From a checkpoint of a small contrastive audio-text model: encoder arch transformer, 98.3 epochs.
Rows from block 4 of the text encoder of a small contrastive audio-text model, named by matrix and row number. Rows with one number belong to one neuron. Each number is 128 + 24 x the weight over its row's rms, rounded and kept within 0 to 255. All counts start at 0.
After each neuron's rows are labels from the 100 texts, of 14848, where the neuron reaches its highest value: "tokens" is the input token at the peak. Only what is clearly more common there than usual is listed. The data: short read English sentences (LibriTTS-R). In brackets: how many of the 100.
# fc1: MLP up (text_encoder.blocks.4.mlp.fc1.weight, 768x128), inputs 64-127
# fc2: MLP down (text_encoder.blocks.4.mlp.fc2.weight, 128x768, transposed), outputs 64-127

fc1.19 [133 134 134  62 134 115 142 142 139 103  86 121 144 111 162 149 121  97 119 119 136 120 128  84 150 117 166 136  90 124 167 107 147 147 119 132 146 139 169 126 141  89 145 108 137 120  73 155  97  98 154 118  55 114 141  89 109 147 143 156  90 142 139  94]
fc2.19 [127 121 131 138 116 137 122 160 107  92 153 147 142 140 113 125 160 161 113 112 145 129 127 148  85 145 156 189 121 144 107 119 127 110 125 127 126 172 166  94 114 129 157 172 104  96 117 110 131 120 150 109 126  93 105 157 156 159 123 172 165 125 167 157]
tokens: "you" (9)

fc1.406 [ 90  75 117 136 108 132 110 133 132 126 136  81 149 112 123 119 123 130 133 133 134 138 187 125 161 133 149  93  90 120 112 120 209 143 138 173 115 127 118 133 157 160 157 130  84 117 105 127 152 111 151 121 145  61 119  97  67 109 117  92 154 123 126 153]
fc2.406 [137 130 110 159 145  98 122 118 108 182 152 123 174 118 154 162 125 119 117 154 118 120  98 162 192 118 104 120 129  84 124 111 152  79 162 101  78 161 126 140 131 118 148 146 132 129 142 167 120 125 121 113 135 144 117 122 128 114  95 120  92 140 169 158]
tokens: "you" (11); "he" (8); "what" (7)

fc1.6 [107 134 117 111 115 136 127 106 107 113 109 117 124  96 113  66 113 101 164 115 155 134 121 128 150  79 147  90 142 110 132 143 156 134 141 152 134 126 158 127 129 136 142  98 133 132  98 181 114  91 104 115 144 140 111  85 134 115 120 116 152 145 123 108]
fc2.6 [125 108 137 148 136 157 163 129 163 147 161 105 163 103 119 104 134 152 121 148 135 148 126 199 127 109 118 137 149 150 118 119 168 104 157 155 125 112 133  95 105 132 130  98 128 124 102 175 131 129 150  84 138  97  92 141 134 138  92 141 141 127 148 153]
tokens: "i" (16); "he" (8); "you" (8); "do" (7)

fc1.513 [134 176 125  98  93 150 114 102 132  95  96 109 120 122 113 126 131  96 137  89 136 122 128 127 111  77 121  95 124 150 121 129 127 141 113 132 171 154 128 136 132 100 157 101  94 163 131 174  99  63 140 118 115 128 136  77 123 137 146 124 127  81 132 103]
fc2.513 [127 106 128 148  91 117  93 127 129 151 110 141 103 157 128 102 171 126 171 151 118 137 155 161 191 120 131 137 144 135 107 113 189 128 153 153 128 130 118 116 129 118 110  80  95 151 133 138 131 125 134 116 132 133  94 103 113 129 155 164 120 123 113 132]
tokens: "i" (11)

fc1.684 [156 161 125 101  96 122  94 162 177  97 123 134 171 144 130 133 122 109 132 106 118 139 133 133 133 130 108  95 124 181 117 139 121 131  80 130 156 117 145 123 115 104 165 170 104 107 141 102 107 110 120 118 109 115 189  88  89 160 130 123  92 143 122 142]
fc2.684 [ 93 152 157 166 115 157 121 133 119 149 134 121 104 132  62 121 150 146  89 131 143 114 144 157  93 163 157 129 148 134 123 114  79 126  95 119 146 137 118  82 138 142 121 115 117 117 144  93 115 105 126 124 148 155  98 139 133 152 102 123 135 129 113 115]
tokens: "was" (11); "recording" (9)

fc1.385 [111  68 113 111  86 144 116 153 128 134 126 122 143 154 130 128 120 143  92 108 138 163 181 137 168 135 179 145 128 157 143  97 136 121 148 130 102 150 137 124 159 149 119 152 131 163 105 124 127  84 155 119 115  87 166 139  80  87 156 118 149 115 129 138]
fc2.385 [ 99 152 166 129 118 187 154 117 108 115 160 144 130 117 119  93 141 143 108 142 183 149 136 117  89 117 131 156 110 103 160 125 148 110 138 136 163 188 168 103 134 134 104 144 131 115 124 135 106 158 129 147 120  98  97 164 150 106 133 150 151 111 143 100]
tokens: "and" (11)

fc1.599 [116 105  95  61 126 158 132 172 172 113 143 120 177 123 139 148 127 132 104  96 140 157 136 117 140 111 144 152 133 126 157 114 118 104 120 152 101 142 120 120 137 139 137 170 142 119 102 167  98  74 147 121  99 133 171 136 115  98 131 106 136 140 156 160]
fc2.599 [108 188 129 125 168 124 113 149 132 136 152 127 136 110 105 152 164 151 133 118 150 117 122 120 111 146 125 180 160 159 140 143 109 129 125 154 156 139 178  98 128 107 116 146 126 109 100 167  38 109  90 114 124 143 105 158 140 145 142 133  99 155 157 113]
tokens: "and" (7)

fc1.310 [168 158 115 138 136 122 122 122 151 135 101  96 182 132 166 123 128 123 127  78 105 113 137 158 182 119 117 113 141 149 124 134 157 122  94 130 156 104 153 143 139  88 208 147 103 126 123 156 105 105 115 107 128 143 122 130 110 118 111  80 118 152 114 155]
fc2.310 [108 134 158 175  96 134 120 149 147 191 136 132 137 119 128 117 152 151 109 141 151 150  83 168 178 112 111 152 174 113  90  45 123  91 117 117 105 147 132 105 124 136 118 150 144 110 157 156 102 116 122 144  95 147  89 145 131 100 126 145 127 123 143 146]
tokens: "a" (11)

fc1.600 [110 134 140 107 121 133 112 152 115 134  70 124 121 114 147  85 111  75 118 102 132 120 131 126 183 119 164 119 133 127 139 155 154 171 149 115 148 124 142 149 125 128 127 101 137 141  86 110 108  81 127 145 123 152 130  66  95 141 129 113  95 128 108 117]
fc2.600 [147 168 146 124 154 135 181 117 106 107 126 153 132  84 121 100 152 119 135 127 148 127 105 126  88 131 148 139 148  92 141 149 119 137 135 126 169 142 153 112  79 149 129 109 165 100 102 184  78 127 126 121 147 159  93 130 161 140 110 148 144 151 127 111]
tokens: "you" (9)

fc1.561 [161 136 137 107  54 122 136 143 164 133  99 129 152 144 123 129 125 149 130 100 114 166 118 113 167 109 131 102 126 163 138 109 115  86  82 141 121 154  93 126 143 127 146 115 131 146 137 128 134  93 121 104 131 118 186 146 115 117 130 115 141 149  80 122]
fc2.561 [142 135 129 127 108 166 142 130 111 139 138 158 106 139  82 124 138 148 134 136 136 142 127 138 117 117 145 138 153 150 143 126  95  74 125 120 107 155 104 104 131 168 103 108 126 149 194 110 133 147 127 126 177 140 129 168 158 125 113 126 146 122 120 109]
tokens: "was" (8)

fc1.464 [ 99 160 137 128 105 100  69 116 120 118 107 109 136 150 129 135 135 121 146 123 146 131 144 104 148 122 127  82 107 127  98 106 157 161 102 115 160 126 170 141 146 122 161 153  83 108 140 149 104  97  90 134 134 122 110  74 107 111 163 121 115 139 126 107]
fc2.464 [ 91 171 131 145 124 124 120 141 161 157 142 116 130  86 129 138 143 120 136 158 151 160 102 116 110 133 102  78 151 125 145 109 126 134 108 153 164  67 157 108 102 137 135 143 135  85 135 165  91 116  96 136 147 136  90 110 139  84 116 139 108 172 119 124]
tokens: "a" (7)

fc1.522 [109 102 141  91  71 184 140 169 137 130 104 124 166 113  95 109 121 102  75 102 170 174 136 122 126 107 171 106 122 113 160  92 120 124 109 146 129 134 115 109 122 188 128 128 154 132 136 101 148  80 149 124 118 105 166 104  76 119 128 124 137 130 122 130]
fc2.522 [153 156 114 122 141 144 172 124 166 165 120 139 167 104 115 157 129 114 100 119 136 143  88 152 128 123 104  93 149 115 165 100 105  80 114 105 132 130 124  92  98 114 146 109 152 103 161 147 120 122 113 126 108 171 132 135 138  93  86 122  88 149 154 122]
tokens: "i" (11); "he" (7)

fc1.241 [131 115 138 132 120 114 136 120 121 114  87 104 156 135 134  98 119 136 124 106 125 141 124 138 120 106 161 111 114  73  77  98 148 139 112 148 139 106 136 125 126 146 200 159 111  70 111 128 174  91 151 143 121 140 125 113 123 142 116 127 138 135 135 158]
fc2.241 [134 149 157 154 143 115 123 123 104 126  93 181  96 138 131 106 156 129 172 145 117 116  96 141 117 114 111 102 122 133  59 129 131 139 111 111 140 132 106  85  54 143 122 131 106 144 158 108 159 143 105 156 102 159  91 111 145 144 104 186 106  82 169 136]
tokens: "a" (12); "the" (8)

fc1.143 [107  87 110 136 130 128 112 149 113 131 136  97 115 137 113 123 125 150 105 115  97 119 222 147 134 159 147 144 122 167 130 142 147 143 159 130 134 155 125 143 170 118 135 121  86 122  73 129 112 109  93 121 123 109 147 138  98 119 172  92 145 159 109 144]
fc2.143 [117 101 145 168 129 130 141 137  98 162 163 135 122 126  83 131 149 160 106 149 149  98 151 133 115 199 102 173 140 127 113 102 129 138 156 127 142 146 119  98 148 151  89 148 131 145 132 100 124 161 140 123 141 112 110 156  90 143 155 128 128  92 112 138]
tokens: "<end>" (37)

fc1.404 [143 161 134  83 133 124  97 151 116  51 118 139 145 143 167 106 146 119 164 120 149 125 129 119 141 105 138 138  96 150 108 170 171 172 112 156 142 141 173 121 122 128 156 157 102 134 121 169  86 124 107 127 114  98 128  98 113 128 155 144 130 137 148 147]
fc2.404 [120 126 116 115 147 112 113 119 113 111 148 173  80 129 126 158 165 123 173 145 113 110 133  72 105 147 134 163 146 160 149 147  86 140 119 107 123 138 143 119 138  92 100 139 129 124 136 145  88 157 121 106 141 127 120 150 162 120 173 167 145 141 118  71]
tokens: "this" (8); "a" (8); "the" (7)

fc1.183 [117 102  97 128 128 148 156  87 103 139 129 105 137  91 120  93 103 143 135  96 137 123 130 124 136 109 128 127 121 141 108 131 147 146 162 178 125 118 152 126 153 115 135 113 138 147  66 173 122 133  87 104 134  98 132 150 130  93 151 115 153 165 102  99]
fc2.183 [120 121 162 152 119 153 180 134 136 171 156 140 131 104 107 109 111 137  73 143 157 126 122 155 119 137 119 150 151 136 155  97 124 109 123 139 170  99 153  93 143 128 101 117 157 118 114 121 142 180 142 104 139 100 111 167 151 138 122 162 160 138 102  89]
tokens: "i" (7)

fc1.492 [125 129 148 118 120 149  92 153 158 108 135 117 161 177 112 113 133 143 115  65 140 150 143 144 144  89 146 121 106 162 111 137 157  91 150 145 122 152 155 155 138 136 151 133  99 121  99 127 150  88 126 156  77 100 157 130 128 138 113  50 111 114 141 150]
fc2.492 [167 141 157 128  99 128 128 124 116 147 122 176 155 134 157 103 114 134 111 154 157 137 127 140 143 116 136 132 126 111 136 102 138  77  70 101 131 110 109 109 160 140 106 140 136  79 157 107 132 189 132 175 115 120 102 158 133 102 136 162 135 165 119  94]
tokens: "<end>" (48)

fc1.448 [105 133 138 128 115 121  84 102 116 107  94 108 115 117 109  75  91 115 139 113 130 132 122  83 142  92 161  94 126 152  90 119 125 165 120 135 123 112 144 136 135  94 126 111  91 142 106 105 137  99 109 159 115 137 120 115 125 132 126 117 131 132 102  96]
fc2.448 [122 132 118 117 155 110 159 119 123 113 123 153 115 105  79 125 147 112 121 129 154 109 101 105 104 134 151 125 141 153 122 125 112 118 186 124 147 131 156 107  83 117 108  63 119 125 107 125 142 116 144 101 134 144  98 148 178 126  99 160  90 162 149  92]
tokens: "you" (9); "a" (8)

fc1.383 [144 136 123  80 121 153 141 170 164 134  94 111 166 125 121 139  96 110 119  99 153 186 128 100 120  79 189 112 137 141 155 106 121 113 112 140 154  91 162 134 147 117 157 136 146 110 124 122 128  83 157 115 115 135 147  91 155 106 141 122  98 136 141 138]
fc2.383 [ 91 115 112 132 163 130 136 120 140 149 113 141 137  94 149 140 140  86 103 135 128  89 125 121 126 136 151 145 164 124 151 110 115 173 116 130 148 101 148 125 116 108 155 124 135  95  99 119 131  97 152 139 108 194  96 109 128 164 127 162  82 136 142 143]
tokens: "i" (7)

fc1.279 [109 127 146 111  70 184 118  91 159 133  57 125 133 129 117  57  88 120 124  81 107 176 115 106 141 109 113 110 131 153  95 109 128 131 103 127 136 130 117 126 135 115 117 126 113 134 140 133 151 124  97 148  71 133 163 129 114 122 171 130 144 153  75 105]
fc2.279 [148 126  64 183 128 112 140  76 117 172 115 160 125 115 150 110 134 105 168 131 102  89 122 151 145 138  82 132 170 140  96 130 107 176 104 119 157 119 147 105 109  62 113 131 104 145 148 122 142 160 143 124 106 171 114 150 114 157 167 166  89 106  98 130]
tokens: "i" (25); "why" (8)

fc1.445 [129 135 100  99 133 143 123 125 150 125 125 105 132 142 118 129 131 161 145 102  84 154 159  92 132 128 102 135 102 149 130 118 117 112 133 141 125 166 132 132 155 128 135 146 100 138 142 177 102  84 118  95  99 122 173 148 119 112 175  95 134 104 121 133]
fc2.445 [134 157 118 122 139 136 103 117 135 157 120 173 127 119 159 114 142 108 163 160 119 116 131  97 163 123 107 157 157 146 151 152 136 128  98 140  91 123 118 105 133 108  64 128 109 159 176 150  53 143 110 130 126 131 130 156  91 118 152 139 116 133 122  92]
tokens: "i" (16)

fc1.41 [144 121 123  96  72 136 136 149 178 123 121 137 159 135 133 134 132 124 129  77 142 145 125 126 133  97 119 111 130 174 124  92 120 113  82 153 125 112 117 122 127 120 149 148 132 121 146 113 149 117 140 108  94  87 218 121 104 131 145 128 118 134 109 109]
fc2.41 [ 97 181 135 154 122 138 115 135 141 146 140 101 102 130  60 153 152 167 116 134 138 140 137 143  92 159 105 108 138 159 132 120  81 109 114 113 167 139 117  92 132 151 132 117 105 124 165 132 104 120  94 105 141 149 111 136 146 115 116 112 120 119 120 125]
tokens: "was" (20)