A small contrastive audio-text model, trained from scratch.
Training: nadamw at rate 0.0015, 10000 steps, batches of 256.
Rows from expert 15 of block 3 of the audio encoder, named by matrix and row number. Rows with one number belong to one neuron. Each number is 500 + 25 x the weight over its row's rms, rounded and kept within 0 to 999. All counts start at 0. Numbers have three digits each. After the name is the row's rms in percent of the matrix's.
# up: expert up (encoder.blocks.3.mlp.up, 32x48x192), inputs 0-191
# down: expert down (encoder.blocks.3.mlp.down, 32x192x48, transposed), outputs 0-191
up.30 107:479499505567522506504497519511537519517502463498459515531471506464472463433499482466524498562520459525481491547492475529512493492516495542521505519481509545490514467529489555519484516483525520490536492501503486503487525478508482473481467518487483527481499488485513504511512540489554502543515468506483543496434484491506458492497553537502507513490561492536501507510494466498481492512506501489486431488471459443527512516470509493448449496483490499493505496509513468462474511485494508468515481513508512521514526489497534521502478481500521467493530495487501532497487536474481514540
up.31 096:489530521517547501490484508494516475487509517471526513517475514506492476465485460478470520527528491528517497454493439511506477483479465570504533506499502491520477491519533522505494521467520511494556501531497482538497505539507520469509461530486472496509477521498539494514498523550530480492527472509489480503479457482538482485485521517493500503513544503510505496495524444499468469468502480470492434533523477471508492488485498545511502477480498509513515514464498459499512477472484553502501468499458535505496507498512536517542459508479549488437550488467490539513498545470463525493
up.32 084:488534525528523506491495513489522511535485501474533520525442558480485494454466491472510520549499489518485493493470451515506472463506507596498515525488511499496481505521509525520514553488493487461560479509517499532482545510512469489521479498472470514524483513492516527533509538523548500527510467510489528489462455463511456508478492525498517500498549513532507495501509459470473462480527486494503445492498450455495488496466532525508490455489518494534488511468497492501494504467495556502518472507514517508516506486497544509479481487484520484489527499478496532478493518447479503510
up.33 109:488502489456483506491507455522539534518482526545515511480531575541509514513534527508466485450487499478472490478459502474458471481451509482465474482487490469469531493462499466471479539515543513490494463498525525483485515487484478478480496494486556514526497524492487498489508501507462498472485517496504463510531518517475465522494486472522505508480509472480526503535540536536535521500572507529466513491489523450497479524531466488481494480496535528499507493465490515559487522517516508479482495447505486501527522484505509461479521478516494504511492506511530447473466482537526496485
up.34 102:499537474490511499505530497516514522516505509547536515494508505522534538509528513518506492476510453519470464473492530486472514513439488473467482455479554486496497511502511554430496523503512477478502526503499485503470513521536507506478529465475509487530510517494506515446520480547471477487487551498509486483512481483489477520492520491513494528520497473485523487546511530506507510493546462530482489438451514429487466532486494477482441479473521509477528502490490482530493513500503496488475510473512490524501522485510515472467490486540512482494546507474531495468447534549540488507
up.35 087:488521542525513491512457497462518494484484506487509493524431485477522497451446457483516494548526526519496488481495452547529489479536467541491521518495490508496468528502532495510495517431491494521523494510487499478496526533493491473520460525503487529468465529494512492518487545508543495531519468500492505509500453471513488485495520506489515500511552530551481530502534469470495472509487502434500466523490472486490488475510506543517505478475463463545496531501490473507509464457502540485520484518467530518503526527475535535494491500511548481456498504478530524506481501472512506515
up.36 088:527529517493474525489456489466467526518464489497522466511498458488482470448504488496552469498517546505524474472501496566515513523533476555501478522500473513467514512441523517512480537476499491493521483502473521460477510487499459496513493503506501522515512488520492513484483558501511500483495461492489507558542499528489494518490494515509512497510545557543480502464501491456493498512453501474473494519501465492431502532487452523535489479504475510514445486483519499469474518506513565492492513539513510507498464497505523514485515499459490525511501481498541485476466500461517510538
up.37 087:442532505487532496477507491545521463498483520503513571511510517495466474454471457482501502491510505491519494514527470485490491473498514577517549523512468540538484470498489477461519526501529538479518470505510551530550474486482501501498437496495513494496510492492448449478503477483513492499515484484510515507507494476489469507501575528512520491474481554546502518507494470462447482497449500477485503533497476483482540508497549460489524507523516519461502513521473527518476501519514501508478496489503485496503525485502544491531513500495495510506511525507456524514526527479462521489
up.38 094:471495484524512504499505520519505540527499446544477505507499532491480443446525503479524498528526475528509470521481499495499501514489501505507484520484506530487536461510482528494458521505518514465521492501480499488479520474502469520481482506494489504503517450507533491479528521467537540522513487509483559503466512514482447504489539527521500516505566471526508492499488496521501493504504473534474456458472462411529513553466494457452426510515524514476494478483509465468466528492493517472482480520523511508515473490525535480486474469477481487507533489499496491490483540474501514516
up.39 091:463510507517512499499571528541541497534473482540508554509530519523503494480511498503538502490505475510515512528475517466504548488473505493514527510478523546522507459528471546471506553509524512484531493473510531517531482482510512504458481486479487482501524500480468501475529462473500514504492514480495541484492493521483480506502550506516484528469463492509533495524489518501502504508507469506456476459465477422499532557483524466465439534492508515442501498508511491520465497476499462474470492484502456494522485464500527477501516478512530493508516531481458511495462542521492494503
up.40 096:467504504529506491509548526510575502516525509521489517545513518498514490446491492496500491531521467513476513514484495473505539489509480505530496518486549504514485461524489601469541519484489523510545515474512504531493525499501513501512502483468472476522510502481504520495522482506517490507484496492482525474469475475513488467520527483504499536516506523515560494530491512515495505486526468512488462461460472430495520470451506485468433491526491487491516492513509475501507502461484489488507504486515489498511474474531510505510439494510517458482538522441467531506458558508511506487
up.41 089:470493492516501477489500522529525526526501466520486525510474531474486438454518490492507483524544490550499488553480490481499480516492503513520498508489493540484527453510454494514464492520544538452514477479476501495483538454499476499473465485495488500509502451502523489472508504476533543528523481521469538487473512492499458506509559531521507523505556491562530512501510508503496491516493495539469447482477454437548506535471514446467456524473500502475496484477513470487480510509524489494503453525504495498502485503515536496516475477493464463507504497517501492492495527458490507500
up.42 109:486503496543517499506544538506544516511535489527475515539517510503497477440508500488496502516518433511471519522486510494496524482498482496519500511476557515511497462533484585493505526478506506495536516494526483520476535504514516481487505489478487496502502497478522521496523498494529494513502491496480535474440489486509481488504530497498500533519536499513541482545508496522499495493535479520474454443444466408524502483464494489450416487503498491489507492518510478494504511467496492477503501502510508513511481491513515504494452485520518457479546502461477541497458546511507498511
up.43 083:543499476461475489490461483489458541509464513502514491499498528513482466485530490496472479507504523505519489456468482496502476524474491529486473504499462512487547475459463467529502519507501490452459466496448540466493495480498470522506496490544520496522527483543510483462486503493475531489534449498495506537554534528478465523500483516512518483490524513512491497477480526494515522508479521526478519542526485509468522533497482520529516499492530532508462490445500502479501537482509554518493428543513493492512428508506519497521503474456465510522488502547495478467511480485484508470
up.44 113:471519494463532503507534517524500495525495508503444501467522450486485521509495487512492506500498522509541465475519506453517517536475491514506533514505507508551506468497485494504496485542485533498508491495474507527502466504485498570479504517493521469498490518491508464478516467516471526460465524501480508515519518475480497490486554569540496507504460505476484481480486470470498481469438467508498506498519486516497543512492533468490472472498522517466523484494494444476447520505500513566439485507521481475511492475545539474482477520508475525533518490520456513511512546539462527494
up.45 104:481502513543530496500533524510549507518518493529488522538500521504476477439502486466496499526510435511468512519482489496502515477494489526521503505477533524508496465536486575507531540478518501498550503494527496526472529506498521479503488500474494509490509508482518523516527509505537471515514481496479539475434488490503464489496534512498505529498539499513540489545511489521483500487539486496483459448470466413530510479456507487444436478498510499498505497516509480481497505457483504485505495488521499516513508482502517505508460478497536471479534507456475555495457541498501509528
up.46 101:502527476448478501503507440516519531519490520559542506492512552536513511518529520505499499467504480504444469471476517479457484484457498480452477471485503449483510522460526494437498545478543482502503492505498509460498517492499497488533503502497535519544499533511478506486508495542478470497488519493524457499546489503486477507489495479503501523474500482490511515549527531518520527497547510532477527467478509447476446537534484496491489485494545524501507491469488519560503520517501507488501516458506486508524524495483503486458507473509500504499496509488560472479449484522533474490
down.30 117:513486518524462485524470530509490490485484513493520554504484491495469507468504503466542503467508477466494526508494506491504496482477482520470502528536507501507493477480466523500515504515459450524452529498479485486557477499467498493503519491551534492507486505480480481523472487459490486559531500526517506550500489495519509503554474512533541445493486512470460529526531495501481499516485535518545518537513466503459498514503502501490492507517465461502440550522472536469508471509486490480513509542459508498513494501458501508476545545508486485486457481531522528481513481532513475572
down.31 111:502476524537540512496470482502479494468513511471473498504458491541494481526509468467506519497506457503532520486492477526519515473463463507515549503508477545516479552499541468552506520521492497524518525497484499471450479555523511485500509558493479522474525504484500472521515556484507522520513503516490518519461528515527466478479459507491472479476491510494466472496554458499478452538535502476501532522528530475524529478512465542476492468509483485458473522523517495486488481507496519466488517523478522511483486491466484490486510515491527531469475483542492547549530490473460508479
down.32 095:544488528510526481506469525491485498477513527455514546545469526530482499489536476478509515483509436495505559496487476503510500484447454514505528504507503502509482493478489518521507530482483477503483530519494474491508473557492520488501508526537505498505463519495505501535503510483487495556533483536489492536483508501519488507523431512486514457497480498463476486521530464502459469493502507503545552548532490502485498488500451556489469481510488456529470545508468516484489481501480538470505499555451513490499476479469498509454500531487500490465465487518515551533517486504497503496
down.33 090:495482522539483481543511498509540505482510466529476487449505495502490493522469482495490518513523523483456439509477528469502490510553557470453461493479528436462527489545504506492525461541503524516472494461510503500524503498509497486504475490504493538480516506467511507507479474518495481471474523495521487510515448488464523502506498509537517534522493485487568543492506550517517539517509488512493454501515508505491511506513530451506498483498488514510543496495483526501520496480460472502494502442481465538545542525481475520503509490496545485519451539488534476461501519526467494506
down.34 098:504477512521500491503472501513517479484519483519495482465524535537470509520503513500460546489516483485476467490483515498486485490504554507519488457523524428464481474529486495468517462493510516492509481526547475528541520502480541466490483485463482506490492518473498494525483469530487484477485520491506465508495473531478518506560493523519516527520495482454556552533508531559502526472552495511484493517543483497480492497498495483506541510491517488508505501502462550509545496494465492489500522459466487492548536496488441504507499491456480479457482521444502518480520479524473471466
down.35 091:501476536488486498491448490526471501433543490475466497491465509511495467501543503466498510505515479493509556486495461535529484473480492505527516523537484508534486524487489482523536515493473482532515488530522489478508500548468525475548517538490510482501524512517477512537511536470511483528530501499507506502464516514542497476530456484453537490474495501461490471484499440505489477504527495472529542514519519492465504468520477541495490513512480473479453544496462526516536494526505518451501544521471540505492471508463464489484500516502519496463478520499495526537538447479517474488
down.36 095:555463508472508514547476499494462536474529510473499495501529506510484523461501516495502448507476504491513533489522492484481484505514472503489444503521457519503519530480474515534535496536431470525455522509505462477483475476497485498502533498500513502539515454503484566507482524514477481488498485481490523532473538479512490514498455505513533471543492499479485460468489481507482524526524513497583510489490512513449512492508497520552519482529466527489487496518489473481510519537508520527492507505507492472441476512509503454531510508469485518545499483527465464499513486487549532508
down.37 092:501496501559530464481514505527471449476508522474523556515469506502489456500512482511517496502532442498511532544522483493528529465506495483503566514521496512504450503516504507502462504497501481479484540502464496514498477526481499475497482524495466484546519476510479480515515460483519509545539476503515549508481505484494476505470494467487474446488481526547460488493502497501466452498463506513509543499489485489537535471510500519469488521536509443470488553544513532486496479513515516487502538544455547483478474498520530519500500522506492511472498497498488573490507504507490520500
down.38 090:521505517533466434541490525491508506499486515516526532509512471485478518489490500479523490464508501475460497516478521471466502507506505503447479482497531488481515442503484527519530486537480459519457528493484488484530490484452493504496481467546553515510473524488495495525473469484498478527500490520499482558532490472493528513533483522548501481522494497468490561526522539521500526509486549544553485542527488519474489514492513465505508504502466473534494519504482523453506477495463501492507508515463487496515510475505488520477530517500495481521447485514538507439505528540489516561
down.39 091:501527514536473463499522508510534477511509520471504546484501528498476507518489493504496527473542450497450477525479497475493477455511541513483533474515516475487479443539507518462484487479501501520498498520488521519544504504497509500475439492491503516542474527454477457520504429513552507520507503506516483504527492494465531492521534518508479505494495491492527544559516550507508506475496526528500495529505481468512514481523516489462501482496497460523518533519468511492484463480497499492500506494441498460539495479489548550493500522484498520466483502473528552472479549518453477496
down.40 090:514496513525494457490497554466517486531511509515523528486494523506496519478538483479496514448505455517468502485482534497496509471504495502506502491519520494509452475534497501460492509464495459495492530516505476538549516501498537505472497503504486519510479531462484453517492489485518532530516505517510499515502461511484510500554513545508493522482494485489527529560543533513508487482506496508508516513544467491493485506522501508460488504482524437530476540518459510488476465463494506499502520534458492445539484470474479528467506517475491472421466496463566542506480532522510464504
down.41 093:481496518549509431520485544512508513487469528506524548510478494467504497472491483495519487478491523482478492526483505461492492497501503509437501501500528489482499441512505528507514473520493465520447518485460496504535487519449490510478489496567558515495469538491538466520457467495509488528524472532463495546509486461516507513496496518553494478506512483487479520510521488514503472527464536535533499539513464505503487504502522479488504511486484455519496519500498513469497490468456499504513476511470487524508507522518506507472508528524498443493457487531540513449493518542484516563
down.42 112:525482490530490478531491557460489499523504506502527531478506525518486514487533495461502508459497457500469502493483526501488514457480486504489487483508530493509492483529485514475510498472485459508466536511501469519564493494495523504487507513530500522502481514470487459531504472482505514542508520525515485536488456518498494498544494531527527497488498489470504527558525513521472494491513536495542542520540460484482500509512519511470503506505512439524459539539451538481484457482484496491493508517435500469522485497448482504481520530478483474437444480499542543486507512524497464539
down.43 075:518502510532489462540504511491505533472489509491485492478503487476486518482477475503520456521502508483491467492465510475496485537530540477440451493476501497470548474520497523561535489564467496516450511468513481491462489488481476506489498485513510530507510490499521551484463492497508471501495471486472516514494509454503549517471487494536502502524509505492527496461493527532547535526503519513528452526502510532472509494512532481524515467498472528488520512487522465461515524489485499522500481483501476523490530475531468489474527477483534497566445516534516468437510524523490555508
down.44 126:523532529480550479442494493543502490472499507468533558517479519514519496475553479519510452484519498522525536519508473479479463488479486507519558467513442582525463501490479446529491539532509480474516497509506519522476463480478527514496452509465502484552510491506462491474525498490502485518526494494500527481464548470509484526470520511479497492474474517525496462476511494499524478508511512505480515517483517508517513495531490498503536523484513513461503539483488469514495493537541507478470487526485479452437480479506512481536511484495502517512515522520477485507489498457490527476
down.45 110:522496513530492495524499539465486479517499511498518549496497516529477524494527491448517516453514440492483519480488520485491516471474475520487522493529520497517477487505474515490509513485470444517464542501482474493542502496515527515470513518533505500504485511462481469529503489473505513549503523540524520544484471500501497483544482526512517487476488512462505525554530509504472496512512514504540550521524456488467511517508511526470503503499510458508443544540459524471487455487496494482495518540452515457514463487446486497476534542480490493454459478500518546513507502521499454530
down.46 085:482469536509468494516504499514525496493508455539488465465518473538487511533501507486495518504514522483489426484493536496503500557522533493487469489497520430473512502532487473495515459535517539497487504486522483503499494512499513482514507498486475501470522502471522513498475473523494494454486510467504470519520473516475534514531502500518526544531503494471574558487504551546531541497521476506480445488539526512483508524475524478508517472487482526517505480494489564491520506481469473486513516439492463524551541511495455512509493478469486492504472540467505491483504506526490488484